From a checkpoint of a small multi-label image tagger: arch convnext_v2.
Rows from block 9 of a small multi-label image tagger, named by matrix and row number. Rows with one number belong to one neuron. Each number is 128 + 32 x the weight over its row's rms, rounded and kept within 0 to 255. All counts start at 0.
After each neuron's rows are labels from the 100 images, of 14848, where the neuron reaches its highest value: "responds to" is what is common among them; "place" is the part of the image that holds the peak. Only what is clearly more common there than usual is listed. The data: photos of plants, animals and fungi (iNaturalist).
# fc1: MLP up (model.blocks.9.mlp.fc1.weight, 960x160), inputs 0-79
# fc2: MLP down (model.blocks.9.mlp.fc2.weight, 160x960, transposed), outputs 0-79

fc1.707 [126 128 119 255 155 153 128 125 124 118  89 147 133 162  77 154 128 130 129  94  65 203 107 132 126 140 126 130 129 138 124 136 111 127 136 125 116 150 154 128 103 125 125 179 103 130 119 118 130 129 133  99 128 128  73 165 115 168  44 146 128 192 127 124 128 128 121 121 106  84 127  49 128 132 103  88 115 146 121 123]
fc2.707 [209 125 128 128 102 134 134 159 140 125  90 132 127  93 103  76 122 140 128 129 128 136 127 127 128 122 128 128 133 149 156 114 129 184 142 121 127  85  93 123 134 128 123 163 130 240 126 121  93 112 128 129 137 131 138 149 121 129 115 131 116 128 129 106 133 128 119 141 117 137 138 126 125 130 132 131 141 134 116 128]
responds to: class Insecta; phylum Arthropoda; order Lepidoptera
place: centre

fc1.368 [133 129 113 150 114 123 123 128 128 130  88 113 124 129 155  95  92 154 130 146 141 186 124  50 100 102 124 133   8  62 110 146 129 137  86 126 143 113 126 150  71 147 119 108 190  42 135 125 137 132 128 136 122  73 130  88 148 129 113 130 152 131 124 118 173 136  58 140 120 200 156  40 136 137 142 114 110  99 134 128]
fc2.368 [198  90 127 126 128 138 130 201 149 128 122 128 126 111 137  86 109 161 122 128 139 134 133 128 121  95 123 128 167 180 131  65 129 219 143  87 125 123 127 125 128 137 128 156 128 225 131 124  85 119 128 139 167 153 128 134 127 132 112 117 115 130 128 119 131 124 127 122 118 131 140 141 128 128 128 128 127 135 117 152]
responds to: order Lepidoptera
place: centre; bottom centre

fc1.446 [129 138 102 164 128 121 131  83 132 115  25 125 130  98 137 130 134 133 198 127 128 133 126 124 122 126 129 155  81 115 126 129 105 123  44 128 122 128 142 111  56  29 112 128 128 124 196 132 135 112 127  88 130 121 142 110 155 128  97 153 134 136 120 131 136 151 123 130 110 125 143 104  45 129 128 123  54 120 120 137]
fc2.446 [220 116 136 127 122 129 129 168 168 128 110 123 128 127 132  66 101 204 128 128 131 130 127 127 128 126 126 131 145 146 143  85 128 174 127 122 128  79 125 128 128 126 126 250 128 216 127 126  62 124 130 130 164 140 129 129 127 126 122 129 127 130 136 118 129 129 126 126 127 128 129 147 127 129 128 129 128 129 117 141]
responds to: order Lepidoptera
place: centre

fc1.473 [128 125 135 126 156 128 144 129  31 135 143 153 104 141 130 134 159 128 207 118  89 138 120 115 128 129 135 127   0 123 116  80 120  75 128 137 191 113 100 158 124 126 157 128 134 132 152 123 120 131 111 122 211 171 138 132 128 108 114 132  95 128 123 137 185  61 135 121 110 120 128 104  63 195 131 128 122 121 128 114]
fc2.473 [132 126 128 113 129 161 125 125 128  56 145 134  74 128 119 125 153 213 136 129 128 128 184 105 188 130 255 107 142 129 127 124 131 126 155 123 141 250 116 131 135 169 122 167 110 187 102 129 223 122  96 129 109 133 136 124 105 124 143 130 125 128  98  97 124 133 125 129 123 125  91 126 129 128 147 107 130 127 110  27]
responds to: order Lepidoptera
place: middle left

fc1.325 [101 148 124 185 129 113 119 104 175 131   0 114 125 135 134 131 136 127 130 113  65 174 127 126 102 127 124 126  10  52 114 128 127 117 125 129 125 108 124 123 107 138 119 130 149 107 178 110 151 163  83 107 129 108 129 130 139 114  85 131 132 186  64 132 177 138  86 143 116 189 155  85 121 132 131 118  47 130 112 112]
fc2.325 [255  97 127 126 114 133 129 186 182 124  88 112 127 116 132  65  93 199 126 130 128 133 127 125 127 111 128 128 143 164 169  42 127 216 128 114 128  88 124 123 128 164 127 214 129 222 123 126  96 121 128 134 162 133 131 132 128 131 120 128 117 131 135 116 129 123 126 127 116 142 143 130 128 131 128 130 127 130 115 130]
responds to: order Lepidoptera
place: centre

fc1.720 [119 124 128 115 115 109 126 128  89  96  53 180 114 122 172 124 125  95 168 117  96 127 124 136 128 142 128 134 126 128 133  12  47 125  73 128 127 127 129 142  95  79  97 165 120  98 128 114 109  95  54  99 147 128 153  48 134 169 131 123 126 129  55 184 156 130 127 106 128 127 137 107 122 150 148  96 153 128 191  80]
fc2.720 [255 128 129 127 123 127 128 134 139 128 124  80 128 127 128  93 127 178 128 126 163 128 127 128 129 128 127 129 152 132 133 101 128 144 128 128 129  81 128 128 129 127 123 255 128 157 128 127  93 128 129 154 191 128 130 128 126 128 127 129 128 128 128 125 129 130 125 125 128 129 129 127 128 128 129 129 129 128 123 134]
responds to: phylum Chordata; class Aves
place: centre

fc1.321 [138 191 131 132 181 185 156 139  40 117 129 202   8 203 116 141 129 120 111 127 102 126  99 106 110 123 137 108 131 106  79 100 163 124 124 144 110 129 113 111 130 124  84 123 152 126  90 163  99 168 130 127 117 193 190 130 129 178 129 127  78 116  98 128 128 160 127 131 146 143 129 110 171 165 123 127 134 146 153 131]
fc2.321 [255 135 132 182 119 128 126 125 133 128 168 109  79 205 129 128  50 175 106 130 131 116 146 127 147 132 158 129 128 111 162 111 130 132 181 125 128 133 126 131 138 174 183 255 120 117 131 127 123 115  99 149 119 127 127 127 107 115 129 128  86  88 147 110   0 116 192 145 114 129 162 125 129 143 124 139 126 128 116 129]
responds to: phylum Chordata; class Aves; order Charadriiformes
place: centre

fc1.656 [ 85 124 127 128 126 129 128 131 129 170 127 122 129 126  90 101 141  37 124 138 133 165 143 211 128 122 115 150  45 118 107 126 159 133 150 128 130 127 141 134 130 131 128 126 127   0  54 128 131 121  40  64  80  88 121 124 189  92 105 132 157 127 106 129 173 160 127 141   9 152 185 133 132 129 115 171 136 128 128 153]
fc2.656 [148 130 125 109 130 221 155 172  93 134 123 125 140 132  98 114 128  70 101 108  87 127 146 127 129 255 161 137 155 135 115 128 180 108 177 128 132 175  82 136 115  50 134 125 123 136 174 129 115 137 174 152 141 126 122 127  88 133 119  96 125 128 102 123 119 130 130 125 166  91  77 129  52  97 146 115 128  90 176 128]
responds to: class Insecta; phylum Arthropoda; order Lepidoptera
place: centre

fc1.5 [124 125  88   0 128 140 126 104 130 127 110 168 182 125 146 127 140 114 240 136 111  96 147 108 120 215 128 114 125 116 121 112 130 130 116 130 137 134 128 156 129 145  44 128 134  78 138 130 133  42 120 128 134 126 211 212 152 120 125 125 179 116 116 136 136 130 135  93 117  67 138 127 153  28 149 130 127 163 116 133]
fc2.5 [247 128 129 128 127 128 128 137 144 128 127  73 128 128 128  88 128 186 128 128 146 128 128 128 128 128 127 129 198 131 130  97 128 138 128 128 128  92 128 128 128 127 120 255 128 167 128 128  70 132 128 155 190 128 128 128 128 128 127 128 128 128 128 127 128 129 128 121 128 128 128 133 128 129 128 128 128 128 126 146]
responds to: class Insecta; order Lepidoptera
place: top left

fc1.233 [ 96 132 121 175 125 125 126 140 106 129 118 171 141 106 132 117 129 127 112 128 114 131 124 136 136 131 126 130 109 144 135 125 124 127  85 121 172 139 124 128 132 139 136 195 128  50 133 144 126 115 128 147 133 127 131 115 128 101 147 127  97 129 125 122 161 126 132  31 125 128 127 138 124 133 130 146 136 108 255 142]
fc2.233 [127 125 128 128 129 146 113 133 126 123 128 109 129 129 129 124 126 255 127 127  96 126 135 126 129 114 108   0 145 128 131 123 122 162 118 130 134 134 128  68 131 129  27 112 128 129 106 128 118 133 163  60 247 119 132 121 133 142 140 130 126 128 116 128 129 131 102 135  20 126 130 150 132 120 138 161 125 144 139 155]
responds to: order Lepidoptera
place: top centre

fc1.486 [ 93 107 112 131 131 130 109 126  74 130  63 255 151 126 128 138 108 114 215  44 129 159 128 124 153  46 157 146 131 131 128 130 125 128 134 129 105 161 120 171 159 137 114 125 104 127 151 114 146 132 139 107 128 167 102  88 115 136 108 154 125 144 128  91 123 175 122  82  81 127 122 104 128 170 127 136 128 153 131  69]
fc2.486 [203 121 128 126 123 134 129 135 169 126   0 132 131 118 126  34  98 192 128 127 127 138 125 130 128 127 119 125 129 157 176  87 129 163 140 124 127 103 105 126 129 129 128 171 130 255 127 124  77 116 129 129 138 130 134 130 121 124 123 131 111 129 140 120 134 129 124 130 119 139 137 144 128 130 131 129 131 137 123 133]
responds to: class Insecta; phylum Arthropoda; order Lepidoptera
place: middle right

fc1.178 [128 113 112 148 153 128 112 108 129 136 125 133 174 128  99 155 117 130 130  71  83 255 128 146 131 155 129 130  26 154 129 140 128 122 142 130 131 148 173 121 125 143 162 127  68 127 119 112 133 153 130  83 123 112 134 125 139 130  68 114 127 140 112 132 151 119  30 141 107 104 127 120 128 128 125 123 126 120 134 128]
fc2.178 [255 117 132 126 124 129 128 182 141 128 108 128 127 126 129  61 116 205 128 128 128 127 127 127 128 126 125 127 156 148 146  73 131 169 128 129 128  91 123 126 131 125 127 215 128 247 127 124  70 114 130 130 151 129 130 128 122 126 122 130 124 127 131 116 131 131 126 129 123 132 139 140 127 137 129 129 128 130 115 130]
responds to: order Lepidoptera
place: centre

fc1.117 [ 92 195 139 108 139 128 126 131 130 131 141 126 136 133 104 102 130 156 209 119  96 128  56 127 126  80 112 122  95 136 115  63 127 255 136 128 101 114 127 128 160 128 126 128 135 119 137 129 125 134 118 124 180 136 113 156 129 133 126 143 134 108 121 128 127 113 138 118 113 128 128  81 128 145 122  67 130  92 122 138]
fc2.117 [129 117 136 135 128 114 131 111 163 145 117 125 118  94  98   0 131 128 141 135 128 162 147  91 129 151 147  41 124  57 181 162 113 215 128 134 126 147 128 124 139 131 130 120 138 121 128 125 158 132  23 163 129 109 105 135 149  96 131 195 137 133 136 145 114 128 126  36 176 149 105  97 130 105 126 126  99 129 109  85]
responds to: phylum Chordata; class Aves
place: centre

fc1.369 [140 128 112 133  99 123  97 135 130 128 126 122 128 123 130  61 121 152 123 129 149 129  31  58 116  92 102 161  89 128 129 123 133 130 130  97 132 153 167 115 148 124 116 118 218 125 133 129 168 127 117 128 119 103 128 128  89 126 113 211 181 128 127 128 157  51 108 118 132 129 233 128 137 127 125  44 100  73 127 130]
fc2.369 [255 132 129 129 126 127 106 160 125 167 129 126 124 128 132 128 139 133 148 128 156  91 129 117 131 129 124 128 132 143 126 129 129 137 136 128 127 128 130 127 126 114 132 240 127 193 171 127 126 128 128 140 174 127 126 128 136 129 128 129 132 129 133 128 129 128 128 131 144 107 128  74 109 124 129 124 128 127 128 158]
responds to: phylum Arthropoda; class Insecta; order Lepidoptera; family: Nymphalidae
place: centre

fc1.165 [110 125 125 105 117 152  78 133 134 128  81 128 165 124 128 130 118 130 251   3 127 197 103 142 129 144 141 132 128 139 140 133 129 126 132 128 128  94 129 129 113 129 133 128 119 123 130 128 127 130 119  21 133 134 170 122  90 127 123 100 126 130 125  87 118 110 129 109 125 126 125  51 144  11 121 131 124 123 133 129]
fc2.165 [255 128 129 128 122 126 129 140 131 125 110 106 127 127 129  99 109 187 127 127 131 128 124 127 129 122 124 127 166 138 141  72 128 153 127 128 129  49 125 128 128 125 128 255 127 185 129 128  42 129 131 129 176 159 131 129 128 127 122 128 124 128 129 122 129 131 123 123 125 125 133 133 128 133 130 130 130 128 116 161]
responds to: class Insecta; phylum Arthropoda; order Lepidoptera
place: top left

fc1.484 [103 112  11  98 118  11 142 152 121 128 130 148 128 115 154  50 105 147 126 101 147 182 109  99 117 129 117 187 125 158 155 146 122 158 154 124 129 219 111  88 104 153 124 138 110 124 110 116 128 131  76 141 120 102 105 128 125 165  80 134 124 128 131 131 126  96 132  82 110 120 112 114 156 125 124  63 194 114 134 115]
fc2.484 [244 129 141 126 122 132 128 149 128 128 115 131 110 124 135  89 121 161 129 131 130 128 128 129 129 127 118 128 136 146 157 118 129 178 129 127 127 108 120 128 114 128 127 255 127 250 128 127  71 131 128 149 134 134 133 128 128 121 124 128 120 128 137 120 133 128 124 139 126 129 134 116 127 139 128 128 131 135 121 128]
responds to: phylum Arthropoda; class Insecta; order Lepidoptera
place: top centre