A small multi-label image tagger, trained from scratch.
Training: adamw at rate 0.0012, 10200 steps, batches of 256.
Data: trained on photos of plants, animals and fungi (iNaturalist), 155796 training examples, 16.8 epochs.
Rows from block 5 of a small multi-label image tagger, named by matrix and row number. Rows with one number belong to one neuron. Each number is 500 + 25 x the weight over its row's rms, rounded and kept within 0 to 999. All counts start at 0. Numbers have three digits each. After the name is the row's rms in percent of the matrix's.
Before each neuron's rows are labels from the 100 images, of 14848, where the neuron reaches its highest value: "strongest on" is what is common among them; "peak at" is the part of the image that holds the peak. Only what is clearly more common there than usual is listed. The data: photos of plants, animals and fungi (iNaturalist). In brackets: how many of the 100, against the usual share in percent.
# fc1: MLP up (model.blocks.5.mlp.fc1.weight, 960x160), inputs 0-159
# fc2: MLP down (model.blocks.5.mlp.fc2.weight, 160x960, transposed), outputs 0-159

strongest on: order Lepidoptera (36 vs 13.7)
peak at: top right (35 vs 14.1)
fc1.271 107:592512504462530489518590480497486499505499503435492495505500500498500500501500504487484498500503510498524502499495560513511500506469457509497423524500502504492536510500475503474497502520509503500505494499487507500500482499501509485496481482452526500500507472501501502496479499500500502501514512499532493500506488456497503438503531501488497489495490423479465491488506498445503507507523517488503518530501526485539543525495498615502510420505494491470503499488503482502560504505510502
fc2.271 063:593487501506501500442496500502495470492500478501498519499465528523500489505496495481502500501498539507498499500491499458499499441574503505501445500502449501495517509498500506496506532503497518511496500509491500478488518455540501498512429496490456500500496588495429512501495493498503465501491496511490500495500493501502500572506467500486501499501492526500499505498501498510504407488531512516495483520483484501502527609497512520518499505486499527500492501519502486501539504498471500

strongest on: class Aves (89 vs 55.1); order Accipitriformes (31 vs 3.9); family: Accipitridae (25 vs 3.3)
peak at: bottom centre (40 vs 9.4)
fc1.759 059:502500512493520497500507493491502526504500471503510490502492494499501531500486502488484499508504437516517505522504483517501405521515492496531499487436548517499500515517511494497495489495496614497412537489511495498487522502499502548500496477485498498506549498504506477499504508451499532500485505540506504492456489493498513497503555510502472482507500500500500473501499479518509502502527466491502500501554497485521524514504458544511546444498528496487474501529503493489498501413558490
fc2.759 064:492502500499497480499523501500500457500499499483500563505500500500494504502500502493485500503499504499500502499502499481501505486723499492502500505496501499507498500499502501498501500502500502501503500513473461498490498499500500500501486500500496502550502565500532500499500512496500501501450506499491497500501502500502502648545491504500500526468498500499505500500500500501502512518498500499500500503503501501500500496489506506492503499497499502499500500503499501497500501545500500

strongest on: class Aves (85 vs 55.1)
peak at: bottom centre (50 vs 9.4)
fc1.473 091:516497513495506500500557500500469492498488504492501519492504544497514514491501509498426493502466463514512500500491502488508498507503500501486443499500499554480499495503501496500456474499493505495453475473503498503502475488500496501500536490496505501503553500501534486496457500493503499545500517495588504511507501358535494470522502500500499546500500463482455480518499500500489501504542516435499507514498486505523524522501462504503514487488512438509475495570501480492500504500528468
fc2.473 085:495499500500500497500502459504501486500502497496500511501497501501494507500501488489496500501498502500495500499500500495502504499726500500494499553500497510506502500501501501497502500501498508505501500501492500498502500484500501500503489500497499445503501538500514508499500500505500497500396524501515499500501501500500503597502490508500500501494500499500498500500499495502504492500500374500500497504502516503501500500494499485493502498499502500499498500504500502500496500504500498

strongest on: class Aves (96 vs 55.1); phylum Chordata (96 vs 60.9)
peak at: bottom centre (27 vs 9.4)
fc1.548 115:495487547500541500500498545502503538497494494504488500510503505504470542508478534512480501506415489500505508433501500512502478499500503496504496499500558489497495498499507500499499464516444518490468496516502476482502469473500502466496499483500505465515500501501499505511489496499500510499500547501493497500501504503506501501492506528498481510510499440504501494594539500499446503501549499506536485536489502498498499600502500531502506501466571499505500500566588556496500498488505506
fc2.548 077:500530500500502427499507487511454425512497505517532498497580495507503497497500494505497485503498510527509583428503501503495499498544500500504524512502509496543496493496501507495499503547501496477454510452489493490501485516491499416489505522503504477517500508490505503500493487502503493475470506520453534497472501506501505502500520501540496499500528527529480547504500500500497356493498503498499496528499500500478536474516493507484508494509501525501500487505504455499496517498497467

strongest on: phylum Arthropoda (60 vs 30.8)
peak at: bottom centre (40 vs 9.4)
fc1.761 087:508500505473520507504510507481500497496500492491569500480501502501516514494498512501498525500476442516551503467499501496503493506501502506470493502477499513481509500503498497441594497502499538500503513503499506499445503485521469507501498496491500502509516510466509413501487636488501497500493504534515505524488470493507464491517561536404464499511500495501499466496496488503504475521508503514499487514555502502506504499510499515501533497500516485484487523523500511495489508438516494
fc2.761 097:513501502499499482499504500500500488500500499499500554504500500501497502501500501483499500500490508499500501500502500492501503490679500501501500607508500500524500500499501521496500500501500506501502500509481476498498500500500500500500493499499492501505501568500503500499499504500500500500443503499500499500501502500502500688533496501501500506478499500499500500500500500500502500514498437499500500516502513500501499500493502506494501500498500500499499500501500501497500501523500500

strongest on: phylum Arthropoda (62 vs 30.8); class Insecta (60 vs 29.2)
peak at: middle left (31 vs 9.4)
fc1.155 104:511499519503516495475492496492434500501519510395490492500519520449496495495470499529501535455501477493501484520491497522523504501504506507495529495507556534471514496456498484502534500541505498474506483508498457509500500487514510509505514500501501500426571518507504441493488499446489501491500497492554500545500499494502472475498513499501513515491491424480494498507488493518515497504525504488498396500497512492515509497499480496524522438496551503528464489500514495502498540481498501
fc2.155 083:501497502501491499500501498499500496500500480497485517497496498500474504508500497497480450507481500499486500502505494481499499500639499491506502634530500500498499501500500501498501499501496500502490500505491496499500500500501501502501472496501500495503504501500500499500490503460503498500500503502502492506499500500500500624500494500500499500489499499500502500500497499500503508507515314504495500502506494500505497499500501493495500500503499500500491501500500500501500486513483462

strongest on: order Passeriformes (53 vs 25)
peak at: bottom centre (35 vs 9.4)
fc1.610 062:514516508483523500502517525497498488532495510502523500499503498502522522466503521556471497496492413521502505502499471495504469507497501511540487473499489525495505503504546492500512493527489500470480493479499470495494450491507504520540474428485490469518547491511504489468500638429500495501476500544502510563494498499522500488500499537469472516493502499506451497517506459519507499504504503493499500519533542499512520507499494501484502425491534483478474504529499499486493503497500470
fc2.610 085:517501503499499481499502500500500466500500500499500554505500500500496503501500500487476500500481501499500501500502500484501505494651500502501500608509500501527501500499501500496500500501500500501502505518474475498494500500500500500501493499499496502520501594500514501499499506499501500500451504499500499500501503500505500701536496501501499508467499499499501500500500500500502500522496500499500500510501509501501500499492501503492501500497499499499498500501500501497500501531500500

strongest on: order Passeriformes (50 vs 25)
peak at: bottom centre (30 vs 9.4)
fc1.576 083:503494522502509501500502501499475501503501511489499501492496531496522489476500547541493496494502500509500502484533501500521500500495500507500488483497484501501539489495496501516491505525496537412506528536474504499505499475483514494505496501500459412493516500507498500457515503431517499497496490518553510508490500501509425507496522495478500466500497400496487534515547498573490524501500512477504483505496553510536543500504446497487503424483505499489409504500488500496508506478495494
fc2.576 066:499497501500496483498505500500500481498499500499503555506498497503498506501500497472490500501482505498500500501504500482500504471694506500505499554529498500508501500497500504497502501502498501502507503540468450499497500500500500501501497497499488500518502580499506501498498507503505500500444508499500499500504505505511501677522499499491500499480499500497501501499499500500502502518499471499497500521501506504501499500493502501483502499498499499499500497502496502494498500543499500

strongest on: order Passeriformes (66 vs 25)
peak at: bottom centre (38 vs 9.4)
fc1.747 076:504503511497501490510532513473497469506500521500509522482501500498522527493499517555500516497487447522519502469517510496503496520478500504543476490488479515475502489496500500583496498571490510419497497504491470498524496452485500500512500432474477477503509498510528471459502512452500496517513464512493509538490488498510490500495501498482500490500516436506491504515526480506500502503500510480496498528490605505553525494514497500501525390487518477494456538512492500496502497498502467
fc2.747 096:520500503499499481499501501500500467500500500500500548503500500501497503501500500491494500500482503498500501500501500492501502496697500500502500604517500500541500500499500500497501500501500500501503501517483476498497500500500500501500496499499498501515501585500519500499499504501501499500439503499500499500501503500510500660533497500500499504471499499499500500500500500500502500521497462499500500516502504502501500499497500502493501500498499499499499500501500501498500500533500500

strongest on: order Passeriformes (53 vs 25)
peak at: middle left (27 vs 9.4)
fc1.428 125:500497500498505499498509501480374503473500508471513517500491528494514483500498501502459500498509499595530493509500493502526564424500496526504501509504492501472507497495494496501558513519499499498500510496498456504500498500501500507487497497491504498496511500498503501455499501471492520516497501471482498502493496499510503497501502500496511502504509501394468502489548500500495504503500502501510502501500486500499553499500504584493504499496533437511383498500499500499500506501503485
fc2.428 080:500500502502496474501519499506493500500502504451498505504500499494502494486478493500503486505501509502542505503504500500499500499502499498540495499482419564569484452501474498501502500499488547500501499506553502516496469495328479500524496503499486500500484499497488502527485506496475500504525496464473481515504499496503503440499521514475500477591500500499548491501498503554489504493518483460499453499449508520480500508498501514502500497503495499525526507513498519487507490516518514

strongest on: phylum Arthropoda (67 vs 30.8); class Insecta (64 vs 29.2); order Coleoptera (25 vs 3.2)
peak at: bottom centre (49 vs 9.4)
fc1.475 076:502503523491500487498500503526485518500498500504503496490495506505474500500506478520500503488452482504501596487517511500510502489503497529500495462497502498494521517654502478543556495496494516503497503505502496506506496498497496497493489502503492486498496498501501485516436501492493494503463503498476495503504499500504494501520570504494498485467526500494497501507503456491491523516538506566511501504506503495590501500548479556489499503494500506493485510500481514488498491408545466
fc2.475 093:502501503499498480499501500500500497500499499500500534504500500500498503501500500486499500500495502499500501500501500493501504500667500501500500658507500500521500500499501500497501500501500500501502506514482456498498500500500500500500496499499489501516501567500507500499500504500501500500446503499500499500500502500503500659522496501483499507490498500499500500500500500500502500514497414500500500509502503500501499500492501500493501500498500500499499500501499500498500502519500500

strongest on: phylum Arthropoda (71 vs 30.8); class Insecta (70 vs 29.2)
peak at: bottom centre (42 vs 9.4)
fc1.670 127:505498591477502449500502500522499499500499457488506499502501498498500499504498500493457533470500500499496519542480500506513551504499497500502487489496493513471510472565500495500509439501479612509493513499500501500500534500486500509502493468363495457500542464485512485501496500500496492491478500501500509514509499487501500476602506505477501505512501503506498489497501499500501500549534514487492510508506523501542525503486502554512518497490499500479458487500507500483501503500503500
fc2.670 094:496507501484497499474505493499496488499500477493497500495470487482517510548537500502499500498503503502497500500500497496493500466500503501521498508498500501519467530501499495532499496503484503497502504484506450482505512456550500522500493463404460481501496480448515501598500498474494471497499538481499500506503513501499508512501492523504501501516469463474504499500471465672499479500501499500499486503500451498539542500502505504509498501531510495498471500499564498470526502506488500

strongest on: order Lepidoptera (39 vs 13.7)
peak at: bottom centre (27 vs 9.4)
fc1.35 120:501437506500499501506631491498488501495492490500544511488500499500500494489507500513500547500498516511594495479483500508499461495485513509498494484499474503423496529496500461507501508517490524486517493500575501519483473463472516500496498515527502497482500498501500499505500511453502501501493483495508496558479496500518461503524500499500459501483498476499499453500491477475533501492503521499508500514499495512588505554516418499495504503495466475504484491474530486498473500500497506
fc2.35 071:480506491505504478498497492487485480473498514500475495503502507509505499510499517500503492503504461532539504520518502500500538504492479476500500525502503495484509503505497515465501503519510464500515504500500507503503500509499507510544500480548506523507564491479515494484500500485516499477548455647568493501502483501455460498505496480489499501496494491500500507499501526477466500494502500508500506506497460501525441524504367502504502501498500520500573436501501496506485499500517500

strongest on: phylum Arthropoda (61 vs 30.8); class Insecta (59 vs 29.2)
peak at: top left (57 vs 14.1)
fc1.438 084:506499499368504499517500500535499517498539458416491498494500506502495488496442527491490531449499497475502508497509497507512513540495480505466493474496515518493507569528496493507518497508495574515499499499504503500498496501503495500500496518500497489471529500500504498501437603498496500502501507504500507500498498491496497472499518506448504520477503499501493484461518435521496500513535525515502506518503508496552523502492472501482489459500451495499499463492506502497504506461493464
fc2.438 083:496500503498498480499501500500501500498499499499500531504500500500496504501500500485499500500499502499500501500537500493501504500666500501500500663500500500508500500499501500498501500501499500501502506530482455498498500500500500500500495499499494501513501560500500500499499504500501500500480503499500499500500503500506500665523494500464499504490498500499500500500500500500503499514497426500500500509502504500501499500491500500492501500498500499499500500501499501498500502512500500

strongest on: phylum Arthropoda (75 vs 30.8); class Insecta (72 vs 29.2); order Coleoptera (25 vs 3.2)
peak at: bottom centre (35 vs 9.4)
fc1.137 064:501469507409503496501498500547491556499515495482500500487498513500492501489464499506499508446471499504503517491507502500507548505500472515459497451497510508498547579596499475527542498503492590500501520502504500493499503499500489482497494522502488486497515478500514498502428502495483497503498544497479499500499498492461495490500525511448510502484521495479495506500517403527487503514549553522509510493496501481507513477503472531469493499497475493490497514500500526490501484454500486
fc2.137 109:496500503499499489499501500500500498500500499500500527504500500500498503501500500493500500500499501499500501500501500495501503500691500500500500649506500500513500500499501500499500500500500500501502500523487477498499500500500500500500496500499498501505501551500505501499500502480502500500436503499500499500500502500502500641517495500495500501497499500499500500501500500500502499511498396500500500507501503500501499500496501500494501500498500500499499500501500500498500501514500500

strongest on: phylum Arthropoda (64 vs 30.8); class Insecta (62 vs 29.2)
peak at: bottom centre (38 vs 9.4)
fc1.659 112:500499493485512498495496502508457509502498502472509502502500506488503499499498538492505503444491487491500499528483494533545512486507501500503471495501512519500522502553499490498506495514515507507503500498508488460500504504510513497483516499501501450500487497444509416502427500500497484492504500513501514507502495353502497500511527501478491486506520379484507489494508494498488500509550504454481493511502512490576500515503459552496532500502494507503493492492502505482499534470500468
fc2.659 102:499501503503497500496500476500501500500501498498498502498499487502500503504501492461499502503498503501495501499507499496500500500704500498495500622515493501500500498500500500496500500502500501501482500503493486479499500499500501500501497503498499497502502523500501504496499503500505499500454521500507499500497501499503501581500491499493501510483500489499504500501498500504502498500497331500500502503502500504501501499497501498497500499500499500496488501511499500497500501507492501